config.toml
model = "sound classifier"
dataset = "acted Russian speech (Dusha)"
train_examples = 26041
targets = ["emotion"]
arch = "transformer"
parallel_block = false
layers = 12
mixing = "cutmix"
loss = "binary_cross_entropy"
shampoo_beta = 0.95
eps = 1e-08
max_precond_dim = 1536
epochs = 32.9
lr_schedule = "cosine_restarts"
warmup_steps = 2680
Rows from block 3 of a small sound classifier, named by matrix and row number. Rows with one number belong to one neuron. Each number is 200 + 30 x the weight over its row's rms, rounded and kept within 0 to 999. All counts start at 0.
After each neuron's rows are labels from the 100 clips, of 14976, where the neuron reaches its highest value: "strongest on" is what is common among them. Only what is clearly more common there than usual is listed. The data: acted Russian speech (Dusha). In brackets: how many of the 100, against the usual share in percent.
# fc1: MLP up (model.blocks.3.mlp.fc1.weight, 2304x384), inputs 231-307
# fc2: MLP down (model.blocks.3.mlp.fc2.weight, 384x2304, transposed), outputs 231-307

fc1.737,251,138,205,224,168,182,137,183,209,182,229,183,197,184,195,166,220,146,222,226,245,199,202,221,192,200,256,206,208,216,203,218,222,172,233,200,188,161,239,228,179,203,222,173,205,220,243,231,235,246,220,268,185,192,176,207,233,160,186,235,217,209,148,192,185,197,175,235,190,202,216,188,229,177,220,229,179
fc2.737,151,207,178,207,227,212,230,124,181,169,165,230,208,190,195,272,186,256,156,159,141,231,203,223,186,191,182,258,164,221,201,182,191,154,183,155,237,180,202,205,197,193,169,157,237,183,223,223,209,201,193,264,223,219,226,199,160,154,199,226,163,194,202,213,168,257,225,265,210,343,186,232,214,153,207,191,228
strongest on: emotion: positive (70 vs 18.5)

fc1.422,176,173,220,248,178,169,215,207,152,171,218,216,230,207,194,192,208,169,232,173,193,199,203,165,197,172,224,203,196,193,154,210,205,208,145,173,267,185,214,183,229,154,126,258,251,190,242,153,201,233,135,228,233,255,164,227,192,246,229,157,210,221,237,200,209,138,201,148,222,166,216,231,194,149,200,187,222
fc2.422,162,229,213,201,168,184,209,213,182,170,155,216,216,207,168,225,236,226,226,205,129,218,231,222,169,208,182,165,211,208,211,215,265,226,303,213,205,196,194,181,209,198,196,225,182,156,187,218,180,182,252,133,194,203,212,205,179,194,224,227,204,193,226,253,132,192,210,223,165,0,222,143,173,222,192,210,178
strongest on: emotion: positive (54 vs 18.5)

fc1.500,207,189,195,221,184,211,231,249,235,203,194,215,240,264,185,188,236,219,191,157,215,218,205,182,194,204,208,161,137,187,207,192,198,164,212,181,134,238,229,172,231,238,271,191,228,198,215,173,223,192,188,244,195,175,286,151,240,165,225,201,180,169,191,168,200,196,242,185,215,221,172,233,220,204,246,220,229
fc2.500,239,189,230,165,215,180,171,158,183,244,186,236,201,138,244,213,157,222,188,210,190,179,211,171,169,204,167,220,192,215,235,140,246,168,209,203,225,183,200,212,261,176,156,136,180,185,237,223,141,190,209,212,207,176,166,220,187,238,145,182,184,184,231,250,228,234,182,188,224,200,258,191,176,160,142,179,224
strongest on: emotion: positive (48 vs 18.5)

fc1.88,136,207,256,227,225,177,221,179,210,210,171,166,212,217,217,177,253,212,154,210,183,207,167,214,205,217,204,233,210,218,203,198,157,200,182,189,152,114,172,173,210,182,226,219,268,158,180,225,203,207,227,183,182,179,241,153,192,175,174,205,173,238,158,167,202,170,234,189,182,145,225,177,188,216,187,144,199
fc2.88,182,198,219,215,215,193,247,186,218,174,258,204,229,180,233,194,189,250,205,196,191,183,224,176,211,227,194,156,198,194,243,259,192,209,147,205,244,154,148,185,213,140,193,217,126,226,181,205,236,216,212,174,203,224,210,224,221,193,167,210,180,179,185,185,131,177,172,211,198,409,217,175,208,173,203,221,214
strongest on: emotion: neutral (70 vs 35.7)

fc1.595,176,243,178,215,202,142,187,209,198,221,223,192,240,225,135,242,183,220,196,179,203,160,211,204,248,178,212,188,181,201,234,205,141,194,202,177,204,284,203,246,234,144,249,229,225,131,244,235,191,121,157,221,165,229,179,167,220,134,220,189,187,165,170,174,178,217,190,251,208,229,202,197,230,224,219,247,228
fc2.595,217,178,186,234,212,239,219,238,132,188,231,214,233,144,213,179,216,133,213,193,171,253,208,139,152,201,162,201,160,203,180,210,194,180,154,215,213,160,179,248,210,174,201,195,146,245,164,197,195,231,162,208,267,169,216,224,171,233,187,169,170,176,225,159,222,233,184,177,234,258,219,160,246,185,200,209,173
strongest on: emotion: positive (78 vs 18.5)

fc1.361,227,168,229,173,162,212,155,147,181,235,159,200,188,154,260,181,191,144,157,209,249,232,243,212,261,163,232,145,213,201,190,204,178,193,194,193,168,194,179,113,220,184,226,189,194,207,178,138,190,238,240,185,185,178,186,164,201,180,202,179,207,178,194,250,237,223,158,197,221,215,162,178,206,186,241,149,185
fc2.361,199,176,223,182,184,194,181,220,172,181,163,229,234,204,207,179,249,191,230,214,231,161,204,205,203,260,230,200,195,192,263,159,179,215,214,202,191,185,213,181,235,213,197,170,228,195,189,152,186,221,181,168,221,233,157,251,168,193,210,196,151,230,206,183,249,213,153,194,188,0,244,169,165,197,208,209,179
strongest on: emotion: sad (76 vs 27)

fc1.464,247,222,160,209,199,183,209,190,213,214,206,198,185,227,210,199,183,224,208,194,222,205,161,213,213,171,253,188,194,176,184,205,234,169,177,230,205,169,157,192,283,185,247,238,139,178,178,156,192,168,238,207,142,224,200,232,156,181,220,147,171,176,193,236,217,144,197,225,250,198,186,198,239,223,214,158,140
fc2.464,222,202,184,196,188,196,185,252,151,188,172,190,212,191,220,187,222,189,214,171,188,132,224,189,180,207,204,177,216,233,239,197,206,229,239,203,200,192,186,149,185,236,173,199,217,189,175,224,198,184,212,185,234,214,193,218,177,243,185,220,184,202,233,164,227,246,210,220,160,65,233,195,177,183,182,235,206
strongest on: emotion: sad (63 vs 27)

fc1.16,225,208,181,199,203,182,210,135,215,187,179,195,188,192,165,186,203,212,227,226,191,248,175,222,167,214,141,184,178,188,215,238,175,181,154,181,221,249,185,179,218,206,146,199,244,144,218,224,216,170,210,202,188,240,218,196,243,185,197,99,193,173,184,238,186,210,180,189,242,215,192,155,160,252,152,207,240
fc2.16,260,211,226,201,185,191,200,202,189,189,166,223,261,154,268,192,227,185,228,226,197,154,227,207,214,184,200,201,176,215,241,199,195,179,202,216,160,160,221,166,176,193,206,178,145,226,164,148,203,201,206,258,253,187,149,187,151,232,205,249,251,210,216,137,222,220,167,171,228,53,260,158,206,147,199,219,193
strongest on: emotion: neutral (68 vs 35.7)

fc1.60,223,194,202,215,212,177,226,216,200,194,173,150,159,197,212,216,174,179,182,187,191,203,196,176,244,186,163,205,208,163,207,211,196,198,221,217,204,205,190,169,143,176,147,202,235,174,210,194,223,212,187,218,204,189,180,210,202,185,219,184,222,178,228,224,158,173,148,179,210,238,215,163,175,190,161,248,256
fc2.60,207,208,262,165,268,176,193,187,165,214,219,196,214,182,193,199,204,194,188,203,169,210,221,228,201,218,205,226,191,217,278,219,269,219,226,196,185,210,251,192,192,213,188,191,191,224,209,175,172,195,176,180,206,173,157,173,191,206,237,231,182,218,199,196,255,221,151,178,199,0,248,197,182,175,225,163,211
strongest on: emotion: sad (68 vs 27)

fc1.93,187,217,193,211,244,165,188,212,191,176,211,193,218,252,193,230,216,121,246,211,257,225,214,166,215,213,209,220,216,228,192,214,200,162,201,249,123,184,196,193,192,205,220,205,213,107,189,210,189,224,201,205,183,216,228,163,232,208,227,182,223,253,134,168,212,205,183,211,179,194,247,179,185,200,164,201,190
fc2.93,198,245,147,203,202,211,204,188,242,188,186,250,166,199,185,184,181,223,184,167,212,202,211,179,213,190,203,206,208,184,171,200,164,214,185,207,217,214,180,213,202,213,204,233,210,192,219,193,224,215,176,209,190,207,245,241,212,197,163,200,193,199,211,197,173,213,208,236,218,642,146,183,207,200,181,216,176
strongest on: emotion: sad (68 vs 27)

fc1.269,185,204,177,157,216,236,240,175,215,186,258,181,194,194,163,204,199,229,241,204,128,184,196,226,179,189,148,205,192,162,170,152,174,215,250,188,187,194,222,186,246,260,173,187,260,187,209,132,172,204,220,223,194,195,176,231,222,178,163,159,158,166,182,152,231,225,234,172,199,226,208,176,164,195,234,191,212
fc2.269,275,251,213,197,222,186,164,170,235,329,204,236,195,222,230,179,209,201,212,198,225,219,211,202,246,233,258,176,173,206,209,166,210,201,166,194,249,227,183,240,242,142,176,198,186,184,211,214,214,172,222,191,255,252,221,145,209,279,175,201,220,211,240,212,195,195,127,193,234,345,205,227,259,214,202,206,185
strongest on: emotion: angry (50 vs 18.8); emotion: positive (43 vs 18.5)

fc1.439,216,202,209,186,174,148,218,222,205,197,220,205,239,183,227,196,243,179,196,188,222,181,206,178,220,217,188,164,230,248,190,194,223,199,202,207,214,213,236,203,212,186,178,197,225,212,231,163,173,164,201,211,180,207,251,198,189,222,184,194,201,241,193,237,218,179,228,215,172,208,193,170,176,174,214,250,201
fc2.439,258,218,225,179,182,223,232,143,167,241,190,191,207,181,188,227,174,203,198,166,203,206,179,177,219,280,191,211,160,231,232,207,204,207,182,236,194,193,174,187,213,204,200,172,205,144,194,212,229,208,189,201,180,224,161,125,146,176,236,184,205,165,254,164,216,211,236,230,221,221,200,228,236,166,142,211,155
strongest on: emotion: sad (65 vs 27)

fc1.223,182,180,202,196,224,195,264,185,218,209,184,178,235,223,251,141,218,182,165,161,168,167,181,158,221,244,166,205,181,184,211,237,208,190,155,186,184,210,184,152,158,207,147,227,221,197,254,240,236,142,196,218,192,183,144,176,196,158,185,246,192,165,255,221,182,194,189,190,245,195,214,163,187,193,190,192,185
fc2.223,198,231,230,167,230,209,183,248,153,215,240,180,203,171,179,221,191,205,206,240,200,181,190,216,175,232,208,215,216,232,226,195,230,204,215,223,162,214,211,178,227,208,191,179,146,171,182,182,185,224,205,171,172,170,189,151,184,244,238,198,197,254,203,204,221,213,199,205,226,0,258,204,159,190,190,198,211
strongest on: emotion: sad (68 vs 27)

fc1.139,210,187,208,226,196,195,173,128,178,236,209,156,192,140,218,183,197,184,217,196,207,152,191,201,214,177,190,157,201,239,231,198,166,201,236,225,219,182,213,160,219,189,195,190,234,152,241,205,231,199,230,255,198,203,246,146,260,193,223,157,206,261,190,213,233,209,156,162,207,174,154,163,192,208,256,199,225
fc2.139,254,205,238,139,187,177,224,201,176,223,223,179,238,185,198,227,126,198,179,175,170,198,178,225,170,221,232,236,207,227,202,216,250,237,218,169,184,167,211,183,233,232,186,188,210,279,190,179,157,214,191,209,215,207,181,242,157,206,196,212,259,210,251,202,289,202,178,173,178,118,203,183,204,231,193,209,194
strongest on: emotion: positive (44 vs 18.5)

fc1.97,221,185,250,199,209,219,182,203,189,188,236,137,212,181,157,176,194,221,225,165,158,181,200,168,162,183,244,217,196,206,138,244,222,222,212,226,176,209,214,260,201,219,203,198,220,191,148,179,161,174,215,225,166,165,207,175,165,218,175,170,227,196,169,229,153,210,242,186,194,221,225,288,253,179,200,220,210
fc2.97,226,230,207,161,195,195,194,179,206,225,206,191,232,188,219,195,239,196,198,185,237,220,216,204,175,202,166,185,209,215,254,197,284,216,205,198,161,197,170,169,204,224,214,179,197,189,207,145,137,203,202,189,242,209,239,203,170,214,231,218,156,170,221,175,187,235,237,237,209,0,213,123,218,151,159,170,220
strongest on: emotion: positive (49 vs 18.5)

fc1.677,270,222,186,248,185,178,203,248,252,208,178,220,197,255,244,193,160,172,236,209,220,183,210,213,171,242,161,202,216,174,179,220,169,200,153,206,106,232,213,181,233,222,190,163,193,226,236,203,218,183,225,212,201,194,232,186,224,138,202,195,225,177,189,205,204,202,214,179,215,184,196,180,198,225,229,163,238
fc2.677,150,183,192,198,227,179,192,175,165,233,208,234,209,152,257,215,192,243,209,165,247,180,212,191,199,219,262,211,220,243,229,189,220,186,179,174,253,226,214,200,220,125,208,133,189,195,198,216,185,198,187,189,165,170,142,198,180,252,168,233,184,183,242,205,230,144,150,224,227,253,183,186,202,149,202,211,205
strongest on: emotion: neutral (67 vs 35.7)

fc1.514,218,235,197,185,217,193,223,199,179,225,240,176,243,170,173,170,209,159,178,156,196,141,134,205,179,191,202,211,186,195,177,140,171,209,193,206,190,233,229,161,158,224,155,197,235,187,243,198,196,180,201,189,231,197,207,203,209,152,163,242,174,198,221,234,216,214,156,213,209,162,174,185,178,185,228,258,222
fc2.514,191,183,241,177,227,191,191,185,153,231,229,216,280,152,262,237,203,182,136,216,179,171,215,228,188,246,221,234,201,232,231,203,212,188,233,179,203,179,228,202,206,187,239,209,184,231,183,209,192,205,205,195,179,195,107,151,192,210,185,207,192,221,209,180,259,192,190,208,199,0,256,222,130,182,168,172,213
strongest on: emotion: sad (75 vs 27)

fc1.39,153,207,235,230,251,172,189,246,216,145,231,171,207,260,178,190,210,148,212,226,245,241,208,188,197,193,218,196,203,208,204,193,200,166,192,234,149,191,202,171,206,210,231,206,217,153,158,205,188,206,212,201,192,208,220,157,239,196,211,175,224,253,160,139,214,205,190,205,176,203,263,152,180,203,154,198,171
fc2.39,208,233,163,193,202,198,187,170,231,183,187,239,202,196,190,162,183,213,173,168,209,170,198,189,215,197,191,214,182,187,186,209,181,209,181,194,236,197,199,242,212,203,198,242,185,194,224,199,228,207,180,209,192,211,228,218,197,206,164,191,172,182,199,199,159,193,208,225,226,626,160,186,190,190,177,214,185
strongest on: emotion: sad (66 vs 27)

fc1.25,229,157,200,248,188,188,209,166,257,189,196,149,248,181,155,228,220,112,238,167,157,196,238,201,214,235,227,190,183,215,190,209,181,189,166,196,211,181,197,176,158,203,196,174,220,207,216,190,186,150,194,178,162,242,214,183,234,216,175,167,262,245,186,180,211,174,198,189,184,192,198,173,198,186,199,202,186
fc2.25,257,208,144,167,201,194,163,211,175,242,207,191,215,179,173,213,217,241,216,190,244,239,138,201,183,178,188,188,228,150,187,211,206,182,183,188,251,181,109,149,226,187,226,217,130,187,198,227,228,257,186,181,181,214,180,219,179,223,237,253,192,163,262,201,201,182,133,198,226,266,188,198,235,180,167,179,178
strongest on: emotion: neutral (69 vs 35.7)

fc1.234,181,196,234,197,208,231,162,179,229,222,187,189,200,207,201,200,198,246,182,114,162,186,199,210,186,170,216,187,241,159,143,194,172,231,179,206,220,208,208,200,170,188,218,242,178,212,242,213,199,165,229,195,211,251,204,182,227,197,168,208,248,201,262,153,159,187,188,243,215,161,188,211,206,173,229,252,229
fc2.234,198,191,248,176,222,201,166,197,155,224,224,205,223,177,177,221,192,185,219,204,197,204,167,218,200,227,231,196,187,210,185,192,272,202,232,200,194,182,246,220,219,166,194,194,185,206,149,197,181,197,217,209,168,197,188,144,196,193,212,206,171,224,215,208,238,208,179,183,219,0,287,183,196,189,188,172,185
strongest on: emotion: positive (56 vs 18.5)

fc1.32,154,178,232,229,223,220,193,181,222,190,207,172,234,181,211,191,162,220,234,200,242,219,229,196,190,256,183,184,221,205,197,162,225,206,204,206,208,205,163,195,218,203,204,244,189,156,205,226,238,199,165,178,221,190,269,254,167,171,92,215,243,192,191,210,226,239,227,311,209,193,222,150,175,196,279,214,228
fc2.32,190,193,259,186,238,195,184,216,161,247,216,238,193,200,201,200,171,177,188,205,222,208,172,246,201,226,147,186,201,224,247,221,227,167,225,236,187,139,223,176,240,215,191,229,189,257,215,169,175,181,228,212,160,211,168,186,198,222,217,155,202,208,194,193,240,206,207,179,236,0,231,201,179,179,229,222,215
strongest on: emotion: positive (48 vs 18.5)

fc1.722,235,217,225,219,183,224,209,171,174,160,225,194,160,174,205,180,206,224,164,224,207,184,186,211,288,132,207,203,224,192,178,206,161,209,178,204,210,138,127,189,299,178,162,203,189,170,180,168,183,224,260,213,170,185,185,179,207,194,215,153,223,204,219,197,255,187,171,170,180,189,160,194,220,163,279,212,172
fc2.722,213,170,209,170,194,173,193,232,206,151,204,188,198,179,206,217,178,201,199,189,222,215,218,220,235,235,235,234,197,216,254,210,211,243,224,220,195,178,174,190,172,199,205,156,208,190,177,166,233,201,215,171,204,217,195,208,149,223,206,220,153,205,290,176,244,188,178,222,204,51,219,195,172,183,180,222,173
strongest on: emotion: sad (72 vs 27)

fc1.758,210,240,240,209,208,206,242,156,215,179,182,144,215,193,218,224,219,182,221,227,281,175,206,133,163,197,225,197,218,175,228,189,202,214,163,179,220,204,192,222,163,198,247,165,211,144,215,191,186,234,244,227,220,143,185,203,245,247,157,194,234,206,192,193,148,164,221,222,185,185,200,190,186,256,211,232,193
fc2.758,239,150,262,211,176,215,222,175,194,158,226,226,176,269,232,230,180,175,139,166,274,223,182,236,179,203,213,223,148,207,204,229,176,155,126,251,206,151,236,205,233,194,176,176,181,173,200,231,185,188,220,204,202,193,224,133,162,149,180,158,171,152,189,183,242,199,187,186,188,126,226,133,223,166,226,216,220
strongest on: emotion: angry (89 vs 18.8)

fc1.516,209,223,203,147,199,143,183,206,208,192,157,145,267,197,232,215,151,163,234,253,243,222,222,233,183,174,205,204,203,207,154,190,188,174,179,209,193,228,198,202,249,193,233,225,192,179,205,241,180,146,226,172,173,171,243,227,250,166,227,153,250,211,190,198,179,198,251,206,216,235,164,203,227,183,185,173,204
fc2.516,255,218,172,232,208,203,190,217,173,216,210,236,225,206,162,182,152,245,191,209,166,173,195,225,165,231,197,201,184,188,179,190,218,190,203,185,202,193,151,153,205,202,147,151,153,202,165,176,185,219,168,161,161,167,168,111,147,256,238,226,206,191,199,173,161,186,180,199,159,214,231,203,201,185,167,224,202
strongest on: emotion: angry (45 vs 18.8)

fc1.395,177,167,230,241,160,205,221,185,238,197,242,154,247,212,221,149,202,117,233,198,230,184,221,211,193,164,192,165,195,198,230,217,163,256,215,212,184,216,190,205,197,223,200,230,222,168,204,229,191,134,203,194,180,163,193,169,268,218,221,173,129,219,171,198,255,216,163,219,222,199,243,175,178,156,248,172,240
fc2.395,242,207,215,112,169,190,150,158,213,220,219,213,234,167,205,214,257,239,212,241,233,200,173,224,172,197,258,200,195,198,201,155,221,199,187,211,207,199,169,127,253,183,150,157,191,217,203,239,203,228,208,211,183,187,155,150,191,235,200,257,214,211,265,180,189,223,142,233,206,267,184,162,226,194,183,227,215
strongest on: emotion: neutral (66 vs 35.7)

fc1.123,243,207,163,202,220,194,243,188,204,227,242,174,226,193,199,185,210,164,225,189,235,196,189,195,170,154,191,203,206,192,204,155,252,195,188,203,197,174,206,234,231,207,218,111,180,182,217,185,176,202,209,203,254,204,212,218,266,193,207,159,201,180,221,206,185,213,186,206,187,275,208,187,211,166,174,177,262
fc2.123,182,226,236,217,234,205,176,202,200,207,181,194,183,202,236,167,203,204,189,143,204,237,208,200,278,196,194,213,219,189,215,201,189,302,245,189,224,255,221,155,178,148,172,164,250,199,191,223,151,205,147,208,198,224,205,185,214,203,192,185,143,182,221,189,226,229,243,213,136,71,200,216,216,199,184,208,175
strongest on: emotion: angry (42 vs 18.8)

fc1.146,222,237,168,261,236,172,175,187,252,189,168,225,179,142,186,204,120,119,216,162,179,257,216,206,237,139,251,208,138,190,189,129,212,191,146,188,215,210,237,159,180,239,198,144,219,184,227,171,236,200,204,227,174,196,204,178,223,225,139,143,236,225,197,135,175,224,218,197,253,229,217,206,238,205,245,262,257
fc2.146,210,212,211,131,215,221,209,217,171,204,213,242,219,189,239,229,228,264,205,193,212,222,174,218,212,252,214,210,150,188,228,214,234,192,199,212,243,212,219,211,287,170,277,149,174,211,216,206,193,219,239,214,197,190,133,194,143,204,226,253,219,151,240,245,229,190,165,225,178,146,196,149,213,173,209,200,162
strongest on: emotion: neutral (72 vs 35.7)

fc1.356,122,233,168,234,210,240,210,169,140,206,204,195,226,224,202,181,214,232,198,172,159,231,218,246,191,213,223,169,203,200,212,158,216,223,216,190,173,159,202,201,250,221,177,218,249,216,205,168,269,253,215,242,225,233,203,229,266,160,190,208,205,179,179,185,169,104,219,148,201,195,190,156,210,214,269,205,185
fc2.356,199,197,211,167,214,173,211,186,207,196,218,205,218,193,224,190,202,205,203,199,189,147,194,162,220,212,214,210,184,168,207,169,238,176,172,175,233,152,194,225,199,167,155,190,118,233,221,202,205,176,209,195,240,179,152,191,176,286,186,174,161,208,201,222,183,235,175,229,225,431,175,174,247,130,149,214,247
strongest on: emotion: positive (50 vs 18.5)

fc1.293,224,206,200,163,191,172,171,187,182,215,195,211,207,182,176,184,138,181,232,175,141,145,184,200,240,216,202,201,212,175,227,239,242,171,176,205,121,272,219,155,139,250,209,182,254,255,206,182,190,219,214,169,151,171,185,183,144,189,245,149,209,224,206,234,190,198,160,168,246,151,209,181,169,201,138,149,221
fc2.293,195,183,247,204,204,199,213,208,183,247,210,170,238,186,227,226,236,182,184,159,174,197,203,188,180,231,196,136,185,229,263,187,210,216,201,190,201,190,239,175,247,185,156,174,166,253,170,233,191,203,230,216,206,211,170,164,187,229,226,186,171,200,185,214,228,179,195,163,193,0,247,210,206,179,198,208,212
strongest on: emotion: sad (68 vs 27)

fc1.673,220,160,210,185,211,217,212,197,240,181,206,201,167,222,178,138,222,242,188,198,152,184,238,234,156,187,208,212,241,206,161,221,202,239,172,171,207,252,155,220,188,217,206,156,200,171,201,169,201,238,144,206,217,175,256,232,193,196,144,201,200,204,221,241,196,165,186,152,213,228,165,217,171,197,188,198,213
fc2.673,211,178,219,194,189,152,206,196,192,200,184,166,250,201,233,194,186,218,180,138,190,213,210,168,219,220,160,240,181,173,217,199,195,206,203,174,223,213,241,232,203,264,187,164,165,187,163,188,215,203,271,215,202,177,196,181,212,217,212,194,192,226,189,207,233,211,193,215,178,0,183,223,199,178,197,207,184
strongest on: emotion: sad (68 vs 27)

fc1.530,130,195,187,228,180,190,214,184,217,203,192,206,160,186,207,215,239,165,159,165,165,235,279,211,197,199,225,157,153,182,177,209,156,177,215,183,174,175,246,253,222,249,257,197,255,248,196,154,187,223,224,240,179,200,245,233,217,205,210,169,163,189,194,200,249,214,184,205,222,203,163,213,206,228,180,215,137
fc2.530,199,164,192,181,221,195,207,195,181,145,158,193,186,173,205,227,194,231,218,193,205,161,197,197,201,231,203,193,158,227,175,204,245,199,197,154,242,178,203,189,199,210,223,183,222,205,216,219,217,247,221,228,174,203,166,169,209,115,213,223,191,166,219,185,228,182,190,204,162,0,160,229,226,159,236,188,190
strongest on: emotion: positive (46 vs 18.5)

fc1.355,186,224,174,209,175,175,194,147,215,151,190,163,186,220,183,199,231,214,242,155,184,213,176,166,193,266,167,199,193,226,214,200,187,184,207,238,209,190,203,148,180,213,226,201,186,258,234,233,205,268,205,170,219,144,204,225,186,199,189,255,219,216,198,186,193,210,204,270,185,233,158,229,227,235,170,221,206
fc2.355,200,157,256,197,186,203,165,205,152,249,177,197,207,167,221,182,211,172,180,190,189,191,159,245,185,207,161,204,175,201,208,219,248,198,207,182,194,194,228,147,236,190,245,208,134,195,189,190,189,177,220,193,208,232,132,167,193,231,222,194,178,195,241,196,182,229,160,203,235,0,244,159,210,175,212,172,192
strongest on: emotion: positive (50 vs 18.5)

fc1.29,251,213,221,187,214,195,219,209,209,217,192,192,244,225,176,186,203,139,179,216,268,215,168,221,217,147,234,192,204,128,191,172,161,179,191,205,201,180,178,174,262,196,201,208,139,239,187,165,205,186,205,243,173,169,197,133,212,119,214,198,183,198,231,226,180,172,147,221,181,192,178,183,247,166,213,174,171
fc2.29,191,172,190,169,170,185,193,243,180,174,175,228,219,175,204,157,233,168,191,180,200,152,230,212,209,211,268,167,223,183,215,174,172,241,216,225,226,188,209,221,249,228,172,172,201,177,162,156,185,215,211,154,223,235,139,261,223,199,228,183,183,241,204,190,193,231,190,238,184,0,190,174,177,179,189,224,241
strongest on: emotion: sad (90 vs 27)

fc1.251,225,185,262,215,239,176,167,180,222,221,226,127,233,200,217,213,163,175,176,179,181,168,204,241,244,200,248,201,230,196,151,204,138,134,208,204,183,137,223,182,177,230,245,154,210,193,175,204,236,228,212,225,214,188,186,181,209,160,237,187,214,216,154,201,221,175,227,193,173,227,191,189,213,231,189,282,208
fc2.251,174,216,167,234,194,216,199,140,174,180,183,233,162,181,186,255,205,219,186,163,164,211,184,250,192,195,191,226,133,225,182,193,205,188,205,146,221,188,215,226,192,193,159,148,178,205,203,221,232,228,188,246,221,212,212,158,172,198,199,220,181,177,211,192,204,269,176,212,205,301,190,274,199,190,224,202,178
strongest on: emotion: positive (50 vs 18.5); emotion: angry (39 vs 18.8)

fc1.663,181,199,202,210,253,164,197,255,163,194,184,162,173,180,243,220,183,168,220,177,155,203,227,148,182,184,188,226,219,156,205,206,209,204,168,169,226,208,226,166,153,206,193,155,214,195,212,154,204,221,180,189,173,136,218,146,189,246,205,171,205,235,230,177,176,237,207,192,217,219,158,211,231,186,157,225,187
fc2.663,214,266,256,178,185,248,232,194,187,207,180,198,189,172,154,252,155,201,230,202,191,204,208,228,222,256,190,217,180,148,169,220,205,229,153,235,242,163,198,194,257,235,191,182,195,241,196,203,268,204,206,246,260,222,204,194,192,181,219,278,204,161,257,236,218,221,214,192,265,206,227,157,224,193,184,174,189
strongest on: emotion: angry (66 vs 18.8)

fc1.364,198,199,179,143,207,184,207,163,219,195,216,223,224,171,149,241,244,197,228,205,155,196,155,213,210,221,188,187,185,224,242,243,225,200,194,161,186,239,186,175,172,241,201,188,262,205,238,213,174,186,204,191,209,183,170,217,217,220,205,161,250,195,163,175,180,191,134,179,209,196,169,191,164,249,232,225,215
fc2.364,219,148,191,168,162,173,208,210,194,190,216,185,206,200,220,224,202,185,184,181,191,174,163,222,165,220,194,201,213,223,203,179,220,173,220,237,166,195,238,194,190,216,177,184,196,211,197,180,192,224,191,197,206,179,174,192,187,216,235,175,210,192,212,209,210,235,183,172,186,0,209,200,213,181,220,205,220
strongest on: emotion: neutral (66 vs 35.7)

fc1.126,198,205,217,272,235,182,189,213,249,175,204,188,253,245,175,259,180,206,146,155,232,203,163,243,223,167,182,220,171,263,158,163,184,212,191,201,196,178,211,149,162,177,209,167,224,213,247,228,167,235,211,212,214,189,206,206,195,182,243,236,180,225,191,205,208,221,121,231,174,181,221,134,210,160,236,230,233
fc2.126,213,196,212,198,203,196,188,154,172,192,215,208,231,218,211,207,177,179,205,223,143,144,168,205,197,237,232,206,201,190,225,236,216,194,245,219,204,207,220,214,210,221,175,174,171,196,162,163,159,176,228,177,220,165,196,195,185,199,211,223,167,206,196,163,226,174,183,182,183,0,262,222,185,150,198,197,182
strongest on: emotion: positive (46 vs 18.5)

fc1.681,187,191,232,159,157,209,193,179,197,188,193,225,217,198,245,226,215,160,213,202,156,173,180,231,177,182,225,223,194,246,120,221,146,192,139,185,177,225,218,205,145,182,251,166,237,247,156,218,212,183,218,241,206,191,245,178,212,197,168,209,178,198,236,220,230,212,186,168,195,172,147,253,164,206,208,203,195
fc2.681,235,202,188,156,200,233,179,218,173,213,192,155,202,180,200,223,184,221,218,220,211,129,164,234,221,217,174,211,133,229,221,204,231,193,240,179,165,175,204,213,237,187,270,207,156,194,166,199,200,191,178,211,222,159,196,185,210,224,207,197,186,158,218,219,206,199,190,248,203,0,200,199,180,199,212,175,217
strongest on: emotion: positive (58 vs 18.5)

fc1.49,170,223,248,233,184,182,263,221,271,199,213,253,196,202,214,225,197,133,184,238,157,201,193,209,186,230,141,207,186,231,184,201,231,240,194,181,189,208,278,202,217,175,187,260,252,209,256,208,146,196,182,224,170,205,231,254,227,208,217,175,204,226,153,218,232,199,196,172,238,161,191,230,201,223,251,204,217
fc2.49,243,145,238,214,248,167,157,179,174,239,199,206,236,186,225,202,172,213,186,164,196,195,200,207,157,199,230,211,169,227,206,120,199,183,231,217,197,182,189,222,240,236,162,187,172,250,133,167,210,211,173,201,159,189,184,174,213,271,162,212,170,173,273,206,191,172,177,227,245,159,233,208,191,177,200,213,187
strongest on: emotion: neutral (60 vs 35.7)